{"cond_dropout": 0.1, "qk_norm": false, "parallel_block": false, "lr_schedule": "cosine"}
Rows from block 5 of a small class-conditioned image flow-matching model, named by matrix and row number. Rows with one number belong to one neuron. Each number is 128 + 24 x the weight over its row's rms, rounded and kept within 0 to 255. All counts start at 0.
After each neuron's rows are labels from the 100 images, of 14848 (inputs lightly noised), where the neuron reaches its highest value: "strongest on" is what is common among them. Only what is clearly more common there than usual is listed. The data: stained colorectal tissue patches (NCT-CRC-HE-100K). In brackets: how many of the 100, against the usual share in percent.
# fc1: MLP up (model.blocks.5.mlp.fc1.weight, 576x192), inputs 0-191
# fc2: MLP down (model.blocks.5.mlp.fc2.weight, 192x576, transposed), outputs 0-191

fc1.359 [127 116 122 116 118 151 121 116 140 122 109  95 126 138 127 129 169 125 126  90 132 188 163 118 186 116 134 173 154 127 141 129 109  69 136 103 125 109 118 150 132 149 110 115 105 154 181 128 121 178  88 178  87 134 132 134 146 125  80 111 140 150  99  91 134 135 151 117 104 124 187 109 151 144 107 160 127 136 147 138 103 138 136 126 114 156 114 153 110  95 120 112 132 142  81 117 118 143 141 146 162 105 126  91  85 125 147 108  98 138 141 113  81 100 127 111 179 126 111 161 127 160 138  89 108  91 102 132 158 126  95 109 136 158 125 139 123 182 118 128 120 149 161 157 140 127 144 162 120 150 158 143 106  74 127 124 133 175 118  91 139 126  86 117 106 117 111 149 134 110  95 154 134 112 118 129 116 127 152 114 171 118 137 150 134 152 137 176 111 122  89 108]
fc2.359 [150 111 128 127 137 112 134 133 123 134 130 145 122 138 143 122  82  62 117 157 129  95  99 158  75 137 145 124 107 144 168 121 127 105 142 147 146 129 112 155 149 124 127 153 135 118 113 159 119  64 161  86 120 113 136 121  91 137 144 114 132 129 155 142 143 122 139  96 147 122 101 142 139 118 137  95  90 146 131 100 143 127 138 146 119  93 125 136 164 148 148 145 126 121 156 145 115 128 101 136 112 175 117 135 117 114 117 171 144 189 114 135 149 110 140 117 111 159 148 203 144 100 152 140 176 160 160 130 121  95 148 134 149 102 134 152 154  87 150 135 104 123 143  99 102 130 116  75 151 117 113  75 115 175 145 103 123 114 131 155 131 150 156  85 134 130 189 108 156 154 134 112 151 129 140 131 127 103 137 160 135 135  89 144 112 115 156  77 175 151 161 107]
strongest on: tissue: adipose tissue (45 vs 10.3)

fc1.545 [156 134 126 160 130 110 128 155  89 135 150  99 153 153 117 151 101 169 141 138 102 139 133 133 179 141 108 152 128  72 132 162 107 124 110 108 146 127 113 131 150 133  89 172  66 101  86 146 112 101 120 133 156 120 108 150 125 108 126 122  92 130 146 135 125 124 150 192 127 116 140 129 113 125 126 123 126  90  92 129 159 143 143 144 118 153 100 147 139 107 141 116 189 102 114  68 113 111 138 108 127  97 134 116 137 102  83 126 134 112 103 141 132 136 145 127 168 131 121 135 123 160  96 191 100  97 151  75 126 141 107 127 177 105 119 155 149 131 168 104 122 155 115 122 145 164 118  75 140 140 102  79 121 134 169 123 136 160  84 158 148 126  90  83  86 110 132 133 135 109 151 139 129  98 136 135 138 119 102 133 136 103 140 107 139 129 160 129 165 121 138 137]
fc2.545 [153 148 149  93 134 174 109 142 125 126 101 167 106 128 111 132 131 135 135 116 108 135 137 128 100 123  92 112 104 150  66  75 124 116 150 116 107 132 140 159 114 120 165 173 147 132 148  71 101 147 122 129 174 132 171 119 152 129  89 127 179 134 123 106 101 150 127  71 154 141 118  67 143 155 141 114 117 152 132 104 126 164 121 124 123 118 163 149  85 141 129 151 127 136 110 148 148 107 110 149 108 151 114 151 119  96 122 122 124 146 159 135  80 121 139 110 117 137  92 147 114 146 142 100 152 143 138 178 137 127 143 103 123 129 115 136 129 117 103 116 139 111  95 130 140 140 133 152 160 115 149 144  88  94 126 117 144 151 148 135 119 128 151  96 173 147 111 127 145 162 134 119 123 119 102  38 110 117  89 115 138 141 139 149  86 119 127 181 105 130  83 169]
strongest on: tissue: smooth muscle (32 vs 13.4)

fc1.509 [144  88 152 161 132 140  98 153 137 147 153 129 104 128 138 165 126 107 109 112 157 132 136  89 111 163  91 119 135 160 176 134 117 130 105 119 109 118 147 146 158 132 119 158 151 159 135 132 101 112 129 125 139 133 166 125 154 122 144 132  97 147 119 134 104 123 117 144 146 129 154 140 161 140 159 119 103  76 149 143 142 140  67 154 139 158 144  89  86 125 104 135  86  91 134 159 163  92  97 106 144  96 150 127 138 156 151 194 129 126 134 161 137 107 110 151 149 159 143 142 159 109 101  87  97  64 114  88 134  92 112 144 120 171  91 135 168  97 116 133 113 130 109  98 150 126  91 114 109 150 130 117  91 113 127 108  94 130 119 136 176  86 125 128 107 130  86 120 115 132 128 120 160 166 163 133  97 144 172 101 111 128 129 109 156 135 127 139 162 112 112 137]
fc2.509 [107 138 105  87 123 110 135 128 119 123 114 116 106 119 129 190 140 122 127 138 116  78 128 141 145 118 135 105 147 130  96 116 126 142 201 120 118 133 141  98  96 127 165 127 121 112 139 130 166 124 166 127 108 100  86 127 111 143 126 128 107 158  81 135 152 127 131 168 103 148 138 124 160  81 159 107 153 148 118 141 118 137 118 114  92 124 116 150 119  80 174 130 122 132 134 133 119 146 187 150 143 130 145 139 125 103 173  81  99 129 102 138  56 176 131 138 159 113 134  89  84 138 137 138 118 152 116 133 119 109 168 108  91 150 134 203 126 157 127 115 150 129 114 117 140 128 124 121 156  93 110 138 134 125 125 136 179 126 129 139  76  95 129  92 117 113 145 128 126 139 127 114 148 118 120 110 130 119 153  93 139  79 128 129 159 137 139 143 140 119 149  55]
strongest on: tissue: smooth muscle (88 vs 13.4)

fc1.407 [142 100  93 129 164 139  88 128 114 158 140 105 124 134 116 174 107 113 116  86 162  91 114 111 112 155 116  92  94 126 174 135 150 112 120 116 106 104 164 139 147 126 133 150 102 142 162  89 128 117 150 146  96 153 152 121 115  91 168 125 133 114 122  84 112 130  93 148 141 100 163 163 138 116 147 142 104  93 158 149 159 140 147 128 156 128 172  80 146 137  98  95  99 122  81 158 145 116 117 128 140  84 107 121 150 111 168 171 128 104 144 132 147  93 156 159 117 136 104 118 154 152 154 110 139 106 126  79 112 115 110 174 111 142 105 120 149 156 104 116 124 129 132  93 162 149  96 123 113 149  94 151 102  90 173 156 111 137 147 159 152  85 106 140 108 120 124 112 109 155 130 133 129 150 137 101 132 135 171 125 139 100 135 113 173 163 148 135 127  99 128 163]
fc2.407 [112 152 131 104 117 147 125 128  98 131 125 100 159 129 118 120 149 116 119 137 124  49 156 124 106 143 121  88  86 120 138 126 104 103 131 132 141 139 144 130 106 117 119 189  60 161 166  95 155 152 131 133 175 168 134 125 102 114 136 124 133 126 121  99 125 134 133 161 113  83 146 122 122 109 113 134 136 109 136 126 128  83 170 129 140 125 126 103 141  91 124  76 139 121 136 117 106 121 165 136 116  64 149  98 148  58 157  94 122 160  87  94  89 123 149 132 140 103 154 135 135 145 102 150 126 130 132 111 104 147 126 138 117 151 132 140 146 117 148 147  91 118 126 145 111 128 130 126 122 122 139 172  70  90 131 164 137 118 191 114 109 148 157 124 100 157 130  99 147 114 103 141 136 159 137 100 133 127  88 161 188 118 117 122 134 162 138  98 127 131 120 143]
strongest on: tissue: smooth muscle (38 vs 13.4)

fc1.372 [143 139 127 161 153 117 157 134 118 143 128 130 168 141 138 112 119  87 135 172 134 126  94 112 119 158 153 109 133 157 161 145 153  87 143  99 133 125 137 145 117 141 147 118 157 131 170 106 142  86 106 126 110 145 167 115 147 157 117 143 115 128 134 133 171 136 115 160 116 150 142 148 149  84 119 126 182 180 133 126 108 192  87  70 140 130 124 145 122 108 132 136 125 168 135 124 165 116 107  90 153 131 108  97  88 125 148  94 136 114 157 129 138  93  59 143 106 168 155 120 133 151 132  74 120 126 117 146 154 120 141 121 126 135 122 160 142 137 134 110 127 127 140  91 125 138 136 123 138 122 152  82  87 120 109 114 118 117 127 153 111 120 140 154 141  81 128 135 128 135  70 154 140 160 135 111 138 183  97 113 162 104 148  89 131  82 120 147 128 140  68 111]
fc2.372 [120 126 139 136 115 134 109 132 126 132 160 149 118 135 171 110 135 127  99  95 142 161 132 141 118 160 124  80 117 110 182 149 161  98 100  94 134 138 135 120 112 113 157 136  94 131 114 112 107 166 135 107 143 133 175 136 124 136 162  75 135 138  85 146 169 119 126 102 101 131 141  46 114 106 117 135 131 118 149 123 130 140 109 142  69 154 139 174  85 132 150 145 126 134 120  90 180 136 127 169 142 112 129 138 127 154 146 147 102 105 128 157 156 123 109  86 144  76 109 150 100 107 152 169 113 102 149 137 128  97 133 126 103 167 145 160 132 123 144 117 142 131 183 129 134 114 123 104 116  96 101 121  91 163  94 140  93 112 135 116 112 173 115  73 148 138 138 134 151 143 120 123 136 140 141 189  97  95 135 141 143  90 116 137 115 108 123 145 150 112 143 143]
strongest on: tissue: adipose tissue (77 vs 10.3)

fc1.230 [109 156 118 166 148 129 122 146 167 143 137 122 123 170 148 129 125 139 102 142 141 150 124 122 122 114 130 141 123 125 161 177  77 131  95 123 100 132 171 164  99  89 108 124 151 136  91  58 142 131 128 169 100 123 124  88 130 136 109 107 115 105 130 118 153 117 169 124 150 158 126 136  68 130 129 138 138  72 130 114 129 184 105 114 138 172 110 110 127 113 123 128 107 172  85  98 151 111 111 137 132  99 103 140  74 118  95 166 117 123  99 159 126 129  97 115 165 148 113 111 140 147 114  69 142 155  82 102 110 129 125 139 150 102  65 106 146 118 137 130 149  74 137 139 145 122 140 108 113 128 115 169 124 142 126 136 118 138 118 132 136 124 113 165 151 121 125 110 144 106 147 143 142 144 137 105 158 179 126 116 131 113 156 123 128 123  85 139 184 131  99 147]
fc2.230 [118 131 138  90 122 116 145 108  85 125 146  73 140 135 115 138 124 104 127 114 148 163 142 176 137 149 134 104 137 198 102  85 135 101 144 131 133 194  93 131 134 138 153  85 120 118 158 170 130 147 139 130  94 134 120 167 127 107 177 153 135 138  96 129  84 196  81 123 106  87  98 145 115 100 131 142 131 111  83 103 130 156 103 121 123 117 118 146 129  96 125 117 141  82 135 134 135 155 128  93 149 139 146 126 159 153 142 149 108 165 102 167 130 105 145 138  65 130  89 132 151 127 133  98 120 144 150 153 153 145 147 129  98 130 142 109 186 162 116 122 124 124 123 108 148 145 136 139 163 118 152 119 116 138 150 141 122 107 139 123 121 145 155 169 102  92 134 128 135  99  97 120 118  90 111 154 123 100 128 132 148 143 115 119 124 124 149 132 107 155 190 139]
strongest on: tissue: normal colon mucosa (74 vs 8.8)

fc1.3 [ 85 125 124 136 122 141 134 161 161  97 120 135 197 151 147 162 131 152 102 105 128  91 162 131 132 156 110 127 140  99 102  84 104 109 153 125  84 131 172  82 115 114  95 159 110 176 100 149 120 143  89 148 131 125  91 145 150 140 129  88 155 137 111  79 128 118 168 138  82 121 107 109 103 108 131 113 133 111 100 121 134 159 156 126 162  95  95 143 105 118 151 143 142  99 144 138 153 140 110 123 100 132 167 157  99 103 107 124 132  97  69 130 118 149 117 161 179 162 128 117 127 124 141 142 150 132 142 108 109 144 114  81 157  85 144 106 130 113 137 140 118 143 170 148 124 137 136 105 104 132 153 125  83 130 163 147 163 142 103 136 116 130 117 145  85 143 146  86 117 130 132 120 148 129 126 124 149 103 118 144 133  68 138 151 105 148 109  91 166 109 123 116]
fc2.3 [132 131 120 123 144  76 121 125 109 144 152 145  80 114 112  89 117  97 115 128 121 167 109 141 128 123 148 108 131 136 143 129 131 143  90 122 170 118  83 132 153 146 160 116 151 102 137 109  93 158 118 137 132 118 179 130 119  69 113 149 138 135 126 149 135 191  95 146 152 168 140  75 142 116 102 146 110 137 147 115 130 147  95 146  78 166 124 134 151 124  81 121 124 126  93 149 131 147 116 137 139 137 122 151 159 148 109 134 120 143 160 124 166 116 149 120  71  68 130 128 118 149 105 107 117 107 129 152 167  95 115 163 116 151 127 135 168 125 106 104 114 138 122 117 142 137 109 146 128 139 125 102 156 155 124 101 117 147 178  93 194  80 111 156 155 158 118 104 111 147 114 109 114 130  97  91 127 103 130 109 132 175 115 142 156 101 163 145  85 132 114 111]
strongest on: tissue: normal colon mucosa (26 vs 8.8)

fc1.114 [118 153 163 105 149 124 115 123  85 109 137 116 106 172 155 135 108  98 161  84 152 148 100 129 116 134 121 147 118 131 160 117 133  69 139 144 120 143 106 152 124 132 119 129 115 103 110 102 134  99 132 138 117 132 165 114 132 109  62 117 138 157 119 147 130 116 109 112 116 135 150 161 112 151 106 130  90 152 100 137 111 143 108 101  86 156 102  81  83 130 153 102 100 182  97 162 135 117 124  96 106 125 148  85  78 109 168 136 133 119 125 178  97 168  94 146 112 147 165 127 145 114  56 129 166 121 134 144 164 145 170 136 157 139 132  93 126 167 151 120 161 134 142 127 139  91 121 109 149 134 149 121 124 132 119 154 116 136 127 163 139 127  93 137 178 124 152 168 155 130 115 147 143 132 166 124 144 164 107 145 117 135 123 131 117  94 114 149 138  83 103 119]
fc2.114 [ 62 160 127 152 170  94  93 118 165 132 129 151  98  96 117 107 173 145 103 155 117 136 117 141 110 130 164 132 109 131 153 165 154 146  98 109 158 131 147 109 129 115 181 110 145  85  99 113 118 162 141 153 131 152  88 165 106 139 157 139 137 143 109  89 153 158 137 161 162 148 100 101 111 103 144 119 145  84 126 116 111 162 146 152 129 152 148 168 143 130 107  83 124 136 140 103 110 121 126 179 150 148 129 135 117 139  97 103 142 141 146  89 135 101 145  98 116 144 152 106 134 159 133 123 103 154  96 126 112 102  77 171 116 133 140 121 112 124 143 141 122 115 142 172  96 141 132 137 110 155 133 136 116  84 126  77 110 120 128 140 106 178 161 145 120 112  99  94 106 126 128 124  95 131 119 157 124 160  81 120 183 117 123 137 106 112 129 114 100 150 128  99]
strongest on: tissue: adipose tissue (73 vs 10.3)

fc1.292 [163 132  94 103 168 100 102 167 128 169 110 108 122 112  95 133 102  86 138 101 170 133  86 163  86 116 133 111  93 170 141 114 147 113 145  80  95 136 130 153 161 123 114 125 130 137 101 147 124 115  74 117 141 120  95 138 143 129 130 117 142 123  62 169 126 124 123 137 141 134 135 141 142 108 126 144 153 159 142 119 136 145  79 126 143 101 166 127  83 147 132 117 116 140  94 123 114  95  95 127  77 120 146  93 140  75 126 115 144 160 156 170 115 163 166 113 130 149 163 135 160 126 144 100 170 135 133 162 166 131 129 128 125 115 101 171 137  80 130 103  99 106 139 144 122  87 108 149 138 140 144 103 104 127 148 114  84 105 120 123 171  94 127 150 161 157 113  95  97 146 119 115 149 136 121 118 119 169 144 120 161 133 137 122 100 103 129 153 128 112 122 143]
fc2.292 [169 136 104  92 135 117 123 114  89 124 100 104 100  96 110 131 103 115 138 127 150 139 128 138 114 143 127 106 103 169 129 115 100 100 158 116 115 183  95  79 132 150 158 117 143 156 119 152 118 114 127 120 133 153 114 186 141 126 162 126 137 135 103 159 139 141 116 148 135 117  95  93 138 120 120 153 130 124 133 131 105 107  82 130 121 116 112 133 141 149 115 144 131  91 105 145 102 149 120 138 114 102 167 139 144 136 121 131 104 136  45 199 161 140 140 113  99 131  84  92 151 113 141 108  72 129 166 147 176 150 135 149 100 112 140 108 161 120 100 145  73 171 101 135  86 111  99 157 153 118 134 141  79 137 140 129 102 117 118 119 154 162 143 114 130 152 126 111 139 107  91 115 143 128 130 178 115 122  93 152 112 148 106 160 155 100 142 137 109 116 163 111]
strongest on: tissue: normal colon mucosa (27 vs 8.8); tissue: mucus (27 vs 9)

fc1.338 [139 129 155 160 143 147 142 159 135 124 104 138 170 177 154 150 119 128 121 107 131 111 127 110 114 159  79 130 147 120 139 115  90 144  99 125 137 124 146 124 122 129 141 133 158 138 100 113 104 146  63 137 132 158 177 101 139 114 128  96 115 100 141 126 137 106 154 165 117 173 111 122 116  75 110 149 170 102 127 132 142 101  99 110 102 133 106 105  98 104 135 123 119 177 113 133 123 107  91  99 115 152 139 137 110 125 137 177  71 117 109 105 111 112 119 123 164 131 145 100 117 127 146 129  99  85 152 123 117 115 128 150 151 119 132  93 142 111 112 118 133 109 163 178 115 133  59  96  97 121 126 157 117 108 104 115 110 166 139 122 143 138  79 151 131 122 141 116 149 143 132 148  82 160 163 136 121 180 172 140 142  90 150 139 121 139 112 136 174 109 120  67]
fc2.338 [145 113 115 105 138 126 108 106 107 113 134 133 112 114  85 136 126 135 104 121 117 151 144 145 166 133 143 102 128 142 118 108 149 101 136 120 125 161  93 145 141 150 141 129  94  96 152 137 119 118 148 131 147 126 115 192 137 118 125 137 148 128 109 134 108 150 120 116 109 124 141 132 135 136 156 134  97 139 107 117  95 112 162 134 153 149 112 168 157 149 132 134 134  87 114 112 123 107 165 144 142 110 122 132 126  80 111  93 148 149 118 153 127 148 134 130 107 150 108 112 141 126 121 139 158 140 127 155 195 122 131 109 117 133  80 113 146 140 122 132 123 138 141  86 156 121 153 170 137 145 164 104 143 131 176 125 159 111 104 142  94  10 180 153  97 124 108 133  91 132 134 109 151 110 126  49 147  84 153 115 162 165  92 133 110  88 144 158  99 113 125  89]
strongest on: tissue: normal colon mucosa (28 vs 8.8)

fc1.68 [130 141 140 159 168 130 141 113 133 123 134  84 149 116 114 129 104 131 138 127 142 145 106 110 152 159  92 157 159 128 175 179 111 130 134 165 112 145 165 155 173 117 120 129 142 126  63 107 137 162 131 135 111 139 107 149 136 147 127 114 126 135 111 116 165 112 144 146 151 149 154 154 101 132 104 149 166 115 142 161 143 171 107 153 149 171 139 103 142 116 106 136  83  89  77 130 150  83  97  72 125 149 119 124 106 118 126 172 156 142  89 151 117 125 122 107 124 133 112 116 119 111 103  87 127  94  79 122  99 140 141 113 121 133  88  98 163  67  93 110 124  61 184 112 131 114 144 126 110 135 116 158 109 148 126  92 110 134 115 143 149 126 133 129 152 139 157 131 142 144 129  80 160 122 146 122 156 145 141 113 156 110 125 131 136 104 105 120 129 123 116 176]
fc2.68 [ 87 134 123 140 104 119 141 146 119 119 144 154 149 131 128 148 121 166 120 125  97 131 111 105 136 128 163 133 105 114  91 119 155 143  66 138 128 131 147 150 154 110 136 110 132 130 106 103 131 113 125  92 118 141 159 117 174 156 170 148 110 145 144 120 152 133 124 132 121 139 162 148 159 135 107 104  84  86 132 142 177 156 140 118 103 126 183 105 107 132  86 103 117 129  79  76 106 127 130 114 144 101 157  92 124  92 114 131 112 115 151 123 104 119 150 149 132 146 134 158 141 105 136 131 106 138  97 112  96 137 145 108 111 153  91 119 147 131  93 154 132 130  92 114 117 157 158  94 131 123  79 123 115 148 147 168 124 154 180 130 150 179 127 116 142 156 116 108 144  99 132 150 121 127 122 188 166 177 106 147 135 116 155 108 175 178 143 119 181 141 178 127]
strongest on: tissue: mucus (40 vs 9)

fc1.412 [140 151 111 137 130 139 148 138 162 128  93 141 111 136  96  94 141 114 158 137 143 157  96 159 119 138 127 106 121 150 143 110 131 122 133 130  89 157 150 130 128 101 121 113 110 132 111 100 116 127 102 125 144 111 142 152 145 147 115 119 106 121 120 169 118 157 154 111 107 129 156 130 126 112 139 119 163 115 149 144 116 130 159 133 160 146 172 138 137 162 103 121 142 143 111  72 121 151  86 122 140 123 125 100 119  72 110 200 173 120 154 126 128 116 128 143 111 189 114 141 162 124 129 120 162 121 139 137 161 152 132 157  87  87  72 120 153 109  83 125 131 116 158 173 154 119 151 135 112 132 160 130 136 132 162  99 146 166  71 151 161  83 131 175 150 157 110 116  60 140 144 130 107 138 160  96 116 168  74 102 136 121 116 126 111 104 112 145 142 145 102 151]
fc2.412 [142 155 113 138 103 138 111 137 140 114  92 135 115 139 109 143 139 145 133 115 170  95  70  87  80 157 137 141 139 161 145 101 142 104 109 137  78 158  91 145 119 135 120 138 120 131 133 147 114 128 137 113 150 146 128 149 100 119 150 139 120 105 144 136 121 133 120 132 118 135  79 105 113 118 150 133 122  79 126 155 115 127  94  95 112 130  81 122 142 125 122 133 121 147  94 130 112 113 118 101 110 139 182 131 130 165  98 150 121 122 133 106 134  91  43 167 106 128 126 124 190 120 109 141 106 116 139 133 157 105 131 123  71  81 126 132 150 118 171 127 226 132 111 164 125  87 157 147  99 104 126 118 106 109 114 124  91 131 108 103 133 136 150 100  91 112 177 131  99 127 127 149 125 112 127 164 140 116 140 123 135 121 115 173 162 126 141 140 108 130  99 121]
strongest on: tissue: normal colon mucosa (28 vs 8.8)

fc1.59 [118 129 172  94 118 116 108 139  92 113 100 158 150 112 122 121 105 125 102 144 140 157 147 153 145 118 115 102 120 140 149 145 122 114 124 161 103 115 136 136 147 156  78 139 135 149 150  84  99 103 116 160 128 116 143 128  91 158 133 150 128 153 118 110 104 121 145 151 123 128 154 132  93 148 149 167 143 130 135 123 102 123 135 182 126 109 107 141  95 162 144 133 143 140 127 150 142 150 152  94  57 137 120  92  80 126 119 148 143 128 171  72  76 102 117 108 121 121 188 120  75 149 152 155 176 156 126 148  99 135 135 146 147 148 125 131 150 134 112 112 152 152 124 155 123 104 137 104 137 156 138 139 106  81 143  92 140 104 133  86 120 126 172 127 151 125 120 158 137 149 153  97 154 104 143  80 204 140 138 138 154 142 108 173 123 102 144 130 145 140 115 123]
fc2.59 [151 136 136 134  98 143 163 107 149 167 184  92 120 142 136 119 119 116 100 120 124  92 123 109 162 168 133 140 166 121 123 108 103 127 165  73 101 141  97 129 116 126 135 162 117 133 124 155 134 169 119 139 173 176 128 143 140  89 111 120 166 100 148 103 133 152 140 125 153 101 131 103 108 135 133 135 118 158 103 118 139 136 115  73 108 113 142 104 139 114 156  89 154 125 149  99  99 129 129 156 141 117  88  93 142 109 142 133 174 175  76 159 143 119 133 139 131 135 159 101 162 130 113 134 141 137 123 165 149 145 151 107 124 124  69 147 103 148 107 158 129  93 113  81 167 129 110 169 118 121 161 121 154 152 123 147 141 156 112 160 134 198 122 130 143 146 146 144 141 168 149 112 129  88 118 137  99 106 122 118 120 162 128  77 137 133 129 143  89 122 101 127]
strongest on: tissue: smooth muscle (38 vs 13.4)

fc1.469 [127 117 161 157 146  99 131 132 156 125 149 106 135 144 121 122 100 146 118 177 132 123 106 133 156 127  85 158 158 145 151 117  83 139  96 133 106 135 169 114 207 109 138 143 136 174 127 121 123 159 132 115 106  83  70 109  94 159 135 128 129 130 118 143 101 120 127 125 109 116 170 122 109 111 107 158 141 120 128 149 146 164 131 151 128 121 135 133 110  76 111 125 111 131 122  96 151  74 103 103 120 136 102 131 117 122 127 162 188 149 108 139 138 143 153 107 145 147 153 128 146 117 130 110 138  86  66 133 136 177 178 126 131 107  98 106 162 112 134 100 109 130 162 138 121 147 111 109  67 118 137 173 119 139 130 104 119 110 112 153 138 105 134 121 138 160 135  32 127 139 141  87 128 121 144 105 131 158 113  97 153 131 128 128 127 126 128 151 149 105 121 120]
fc2.469 [102 114 172 123  98  76 107 142 120 111 143 130 133 149 152 134 134 130 137 137 136  55 104 100 169 148 110 159 142 151 102 129 135 131 123 118 111 142 125 115 150 133 157 135 158 121 169 134 154 132 182 157 106 120 156 105 125 130 175 141  98  93 141  99  79 114 106 146 139 116 123  84 159 110  92 120 113  64 133 120 135 129 111 147 137 116 132 124 155 112 122 112 108 120 126 110 191 163 139 146  99  94 117 166 147 119  73  99 158 105 124 126 127 158 161 137 140 146  77 134 129 114 115 137 136  94 115 162 118 152 141 115 164 147  89 135 144 135 139 142  99 141 109 131 106 160 119 131  61 128 120 165 110 134 135 159 100 104 139  87 143 135 109 146 140 124 121 112 137 136 128 150 120  98 194 143 136 127 132 131 173 130 136 134 118 143 133 174 135 105 172 166]
strongest on: tissue: mucus (99 vs 9)

fc1.65 [134 182 141 120 146 129 153 139 119 105 102 158 119 100 116 143  86  99  91 168 155 147 131 119 157 108 120 145 145 140 145 130 100 153 141 131 125 155 162 163 135 168 160 150 130  97 101 113  95 114 100 124 140 141 137 109 139 164  89  92 111 107  69 107 115 141 101 124 108 181  94 108  99 122 125  64 106 123 130 126 116 116  97 140 112 145 127 180 146  92 157 108  96 136 140 155 118 124 108 156 167 146 135 117 105 144 162 119 128 108 159 134 102  88 159  88 136 113 128 140 149 140 124  72 142 161  76 154 128 146 115  96 149 148 121 124 114 120 117 148 102  89 125 151 116 109 149 115 159  92 141 124 103  99  90 130 173 129 107 187 121 144 122 138 138 152 153  87 123 104 128  91 112 150 124 140 134 135 141 151 120 116 137 129 115  99 125 168 149 107  88 132]
fc2.65 [150  98 107  94  91 151 156 125 101 150 166  94 162 164 132 103 146 122 165 117 106 115 141 150 112 125 139  99 111 151 117 119 142 121  84 128 128 105 129 129 130 113 109 128 107 146 148 140 130 114 150 141 103 109 126 136 122  96 116 159 139 127 149 143 120 145 130 138 143 104 152 151 116 117 128 172 139 123 118  87 119 109 144 120 150 125 120  73 124 136 125 137 168 118 120 131 144 129 127  90 132 109 133 140 120 103 140 137 119 127 112 121 136 161 105 125 137 159 155 140 148 110 141 161 126  94 166 120 125  99 115 150 125  98 113  98 158 155 136  84 130 152 109 135 170 133 101 134  93 164 140 149 139 150 187 111  99 119  85  95 161   0 147 125  95 117 120 158 121 149 110 163 138  93 138  72 144 125 140 125 157 105 125 126 135 151 117 103 111 137 121 123]
strongest on: tissue: normal colon mucosa (25 vs 8.8)

fc1.13 [151 131 132 123 149 130 137 140 107 105 139 105 142 108 136 176 135 168  34 145 122 121 133 114 154 170  78 119 136 100 116 163  90 134  79 140  91  86 118 123 161 133 118 122 139 133 131 139  90 131 102 122 179 142 159 145  76 140 138  98 104  95 100 135 134 115 133 144 153 128 120 158 137 100 146 120 183 157 110 180 121 160  75 160 122 135 126 126 106 122 172  88 168 109  94 134 127 108  99 108 140 125 141 118 124 155 109  98 117 101 116 143 115  89 145 127 122 125 151 136 151 114 131 108 133 127 168  98  93 106 143  98 176 102 158 100 130 131 143 109 148 110  97 125 141 139  91  90 112 129 123  86 108 100 114 115 155 122 155 137 116 134 141 143 142 127 154 113 119 102 104 110 136 118 112 138 137  90 133 149 142 118 115 186 145 153 100 126 100 117 124 113]
fc2.13 [120 107 128 109 120 125 111 129 145 121 106 155 108 128  74 120 121 109 140 134 115 125 127 171 124 104 122 136 136 164  83 127 131 126 151 120 120 155 124 141 114 148 146 139 112 105 129 107 111 138 136 168 157 124 143 126 154  92  95 143 131 150 146 126 109 132 116 128 133 126 130 116 116 150 102 144 125  74 150  79 106 147 148 123 137 143 155 109 133 127 123 137 120 163 126 132  96 142 135 132 135 138 116 185 105  70 105 145 149 130 125 112 100 132 119 117 117 150 119 120 117 153 130 136 163 138 126 140 192 140 125 148  93 109  38 126 124 120 112 145 143 150 110 124 170 131 142 155 138 140 159 134 126 120 149 119 135 143  89 121 111   5 109 139 109 144 110 117 115 152 156 112 136 144 125  25 154 151 144 125 141 164 107 115 128  98 130 155 125 109  80 112]
strongest on: tissue: adipose tissue (30 vs 10.3)

fc1.90 [131 145 133 161 142  94 136 141 148 133 134 131 156 165 127  78 124 125 149 143  90 120 118 131 127 121  65 116 170  98 142 121  89 132 121 111 111 128 184 121 172 119 142 161 131 147 156 116 159 132 142 111 119  97 109 142 100 132 126 155 141 110 100 108  94 130 117 149 123 113 177 116 131 113  85 141 126 186 138 117 137 169 117 108 129 147 151 161 118 103 104  96 125 132 125  87 139 113 103 120 132 156 101 124 121 146 123 146 166 146 168 141 115 133 135  92 133 174 147 105 105  92 163 130 152  56  90 144 135 146 159 118 135 105 107  86 153 112  85  90  75 139 121 157 161 137 141 120  59 137 181 141 142 142 155  93 145 133 119 174 145  94 122 137 134 118 142 118 124 127 109 110 141 110 172 123 140 146 106 105 143 118 119 121 137 131 132 171 114 114 119 103]
fc2.90 [130 132 125 150 135 136 132 120 165 115 111 129 163 102 137  79 140 131 138 147 131 124  67 116 126 120 106 134 153 129 147 125 163 129 139 130 105 113 133 119 145 133 143  99 159 162 121 127 167  98 143 140 101 119 105 122 123 113 129 147 114 104 126  75 100 119 121 145 134 128 133 123  97 111  75  86 109 109 152 123 123 148 115 122 106 152 145 149 123 155  77 132 145 133 132 153 155 159 172 122  91 162  99 133 118  78 114 105 111 116 157 133 154 164 142 151 118 117 164 141 113  91 140 151 133  69 126 184 116 127 106  96 155 160 138 144 118  83 109 166  68 126 125 130 116  98 141 145  77 115 154 147  99 102 100 149 133  86 168 153 102 133 112 144 184 110 128 158 128 160 122 160 125 117 163 173  87 131 142 104 153 116 130 134  96 175 141 134 108 126 157 158]
strongest on: tissue: mucus (52 vs 9)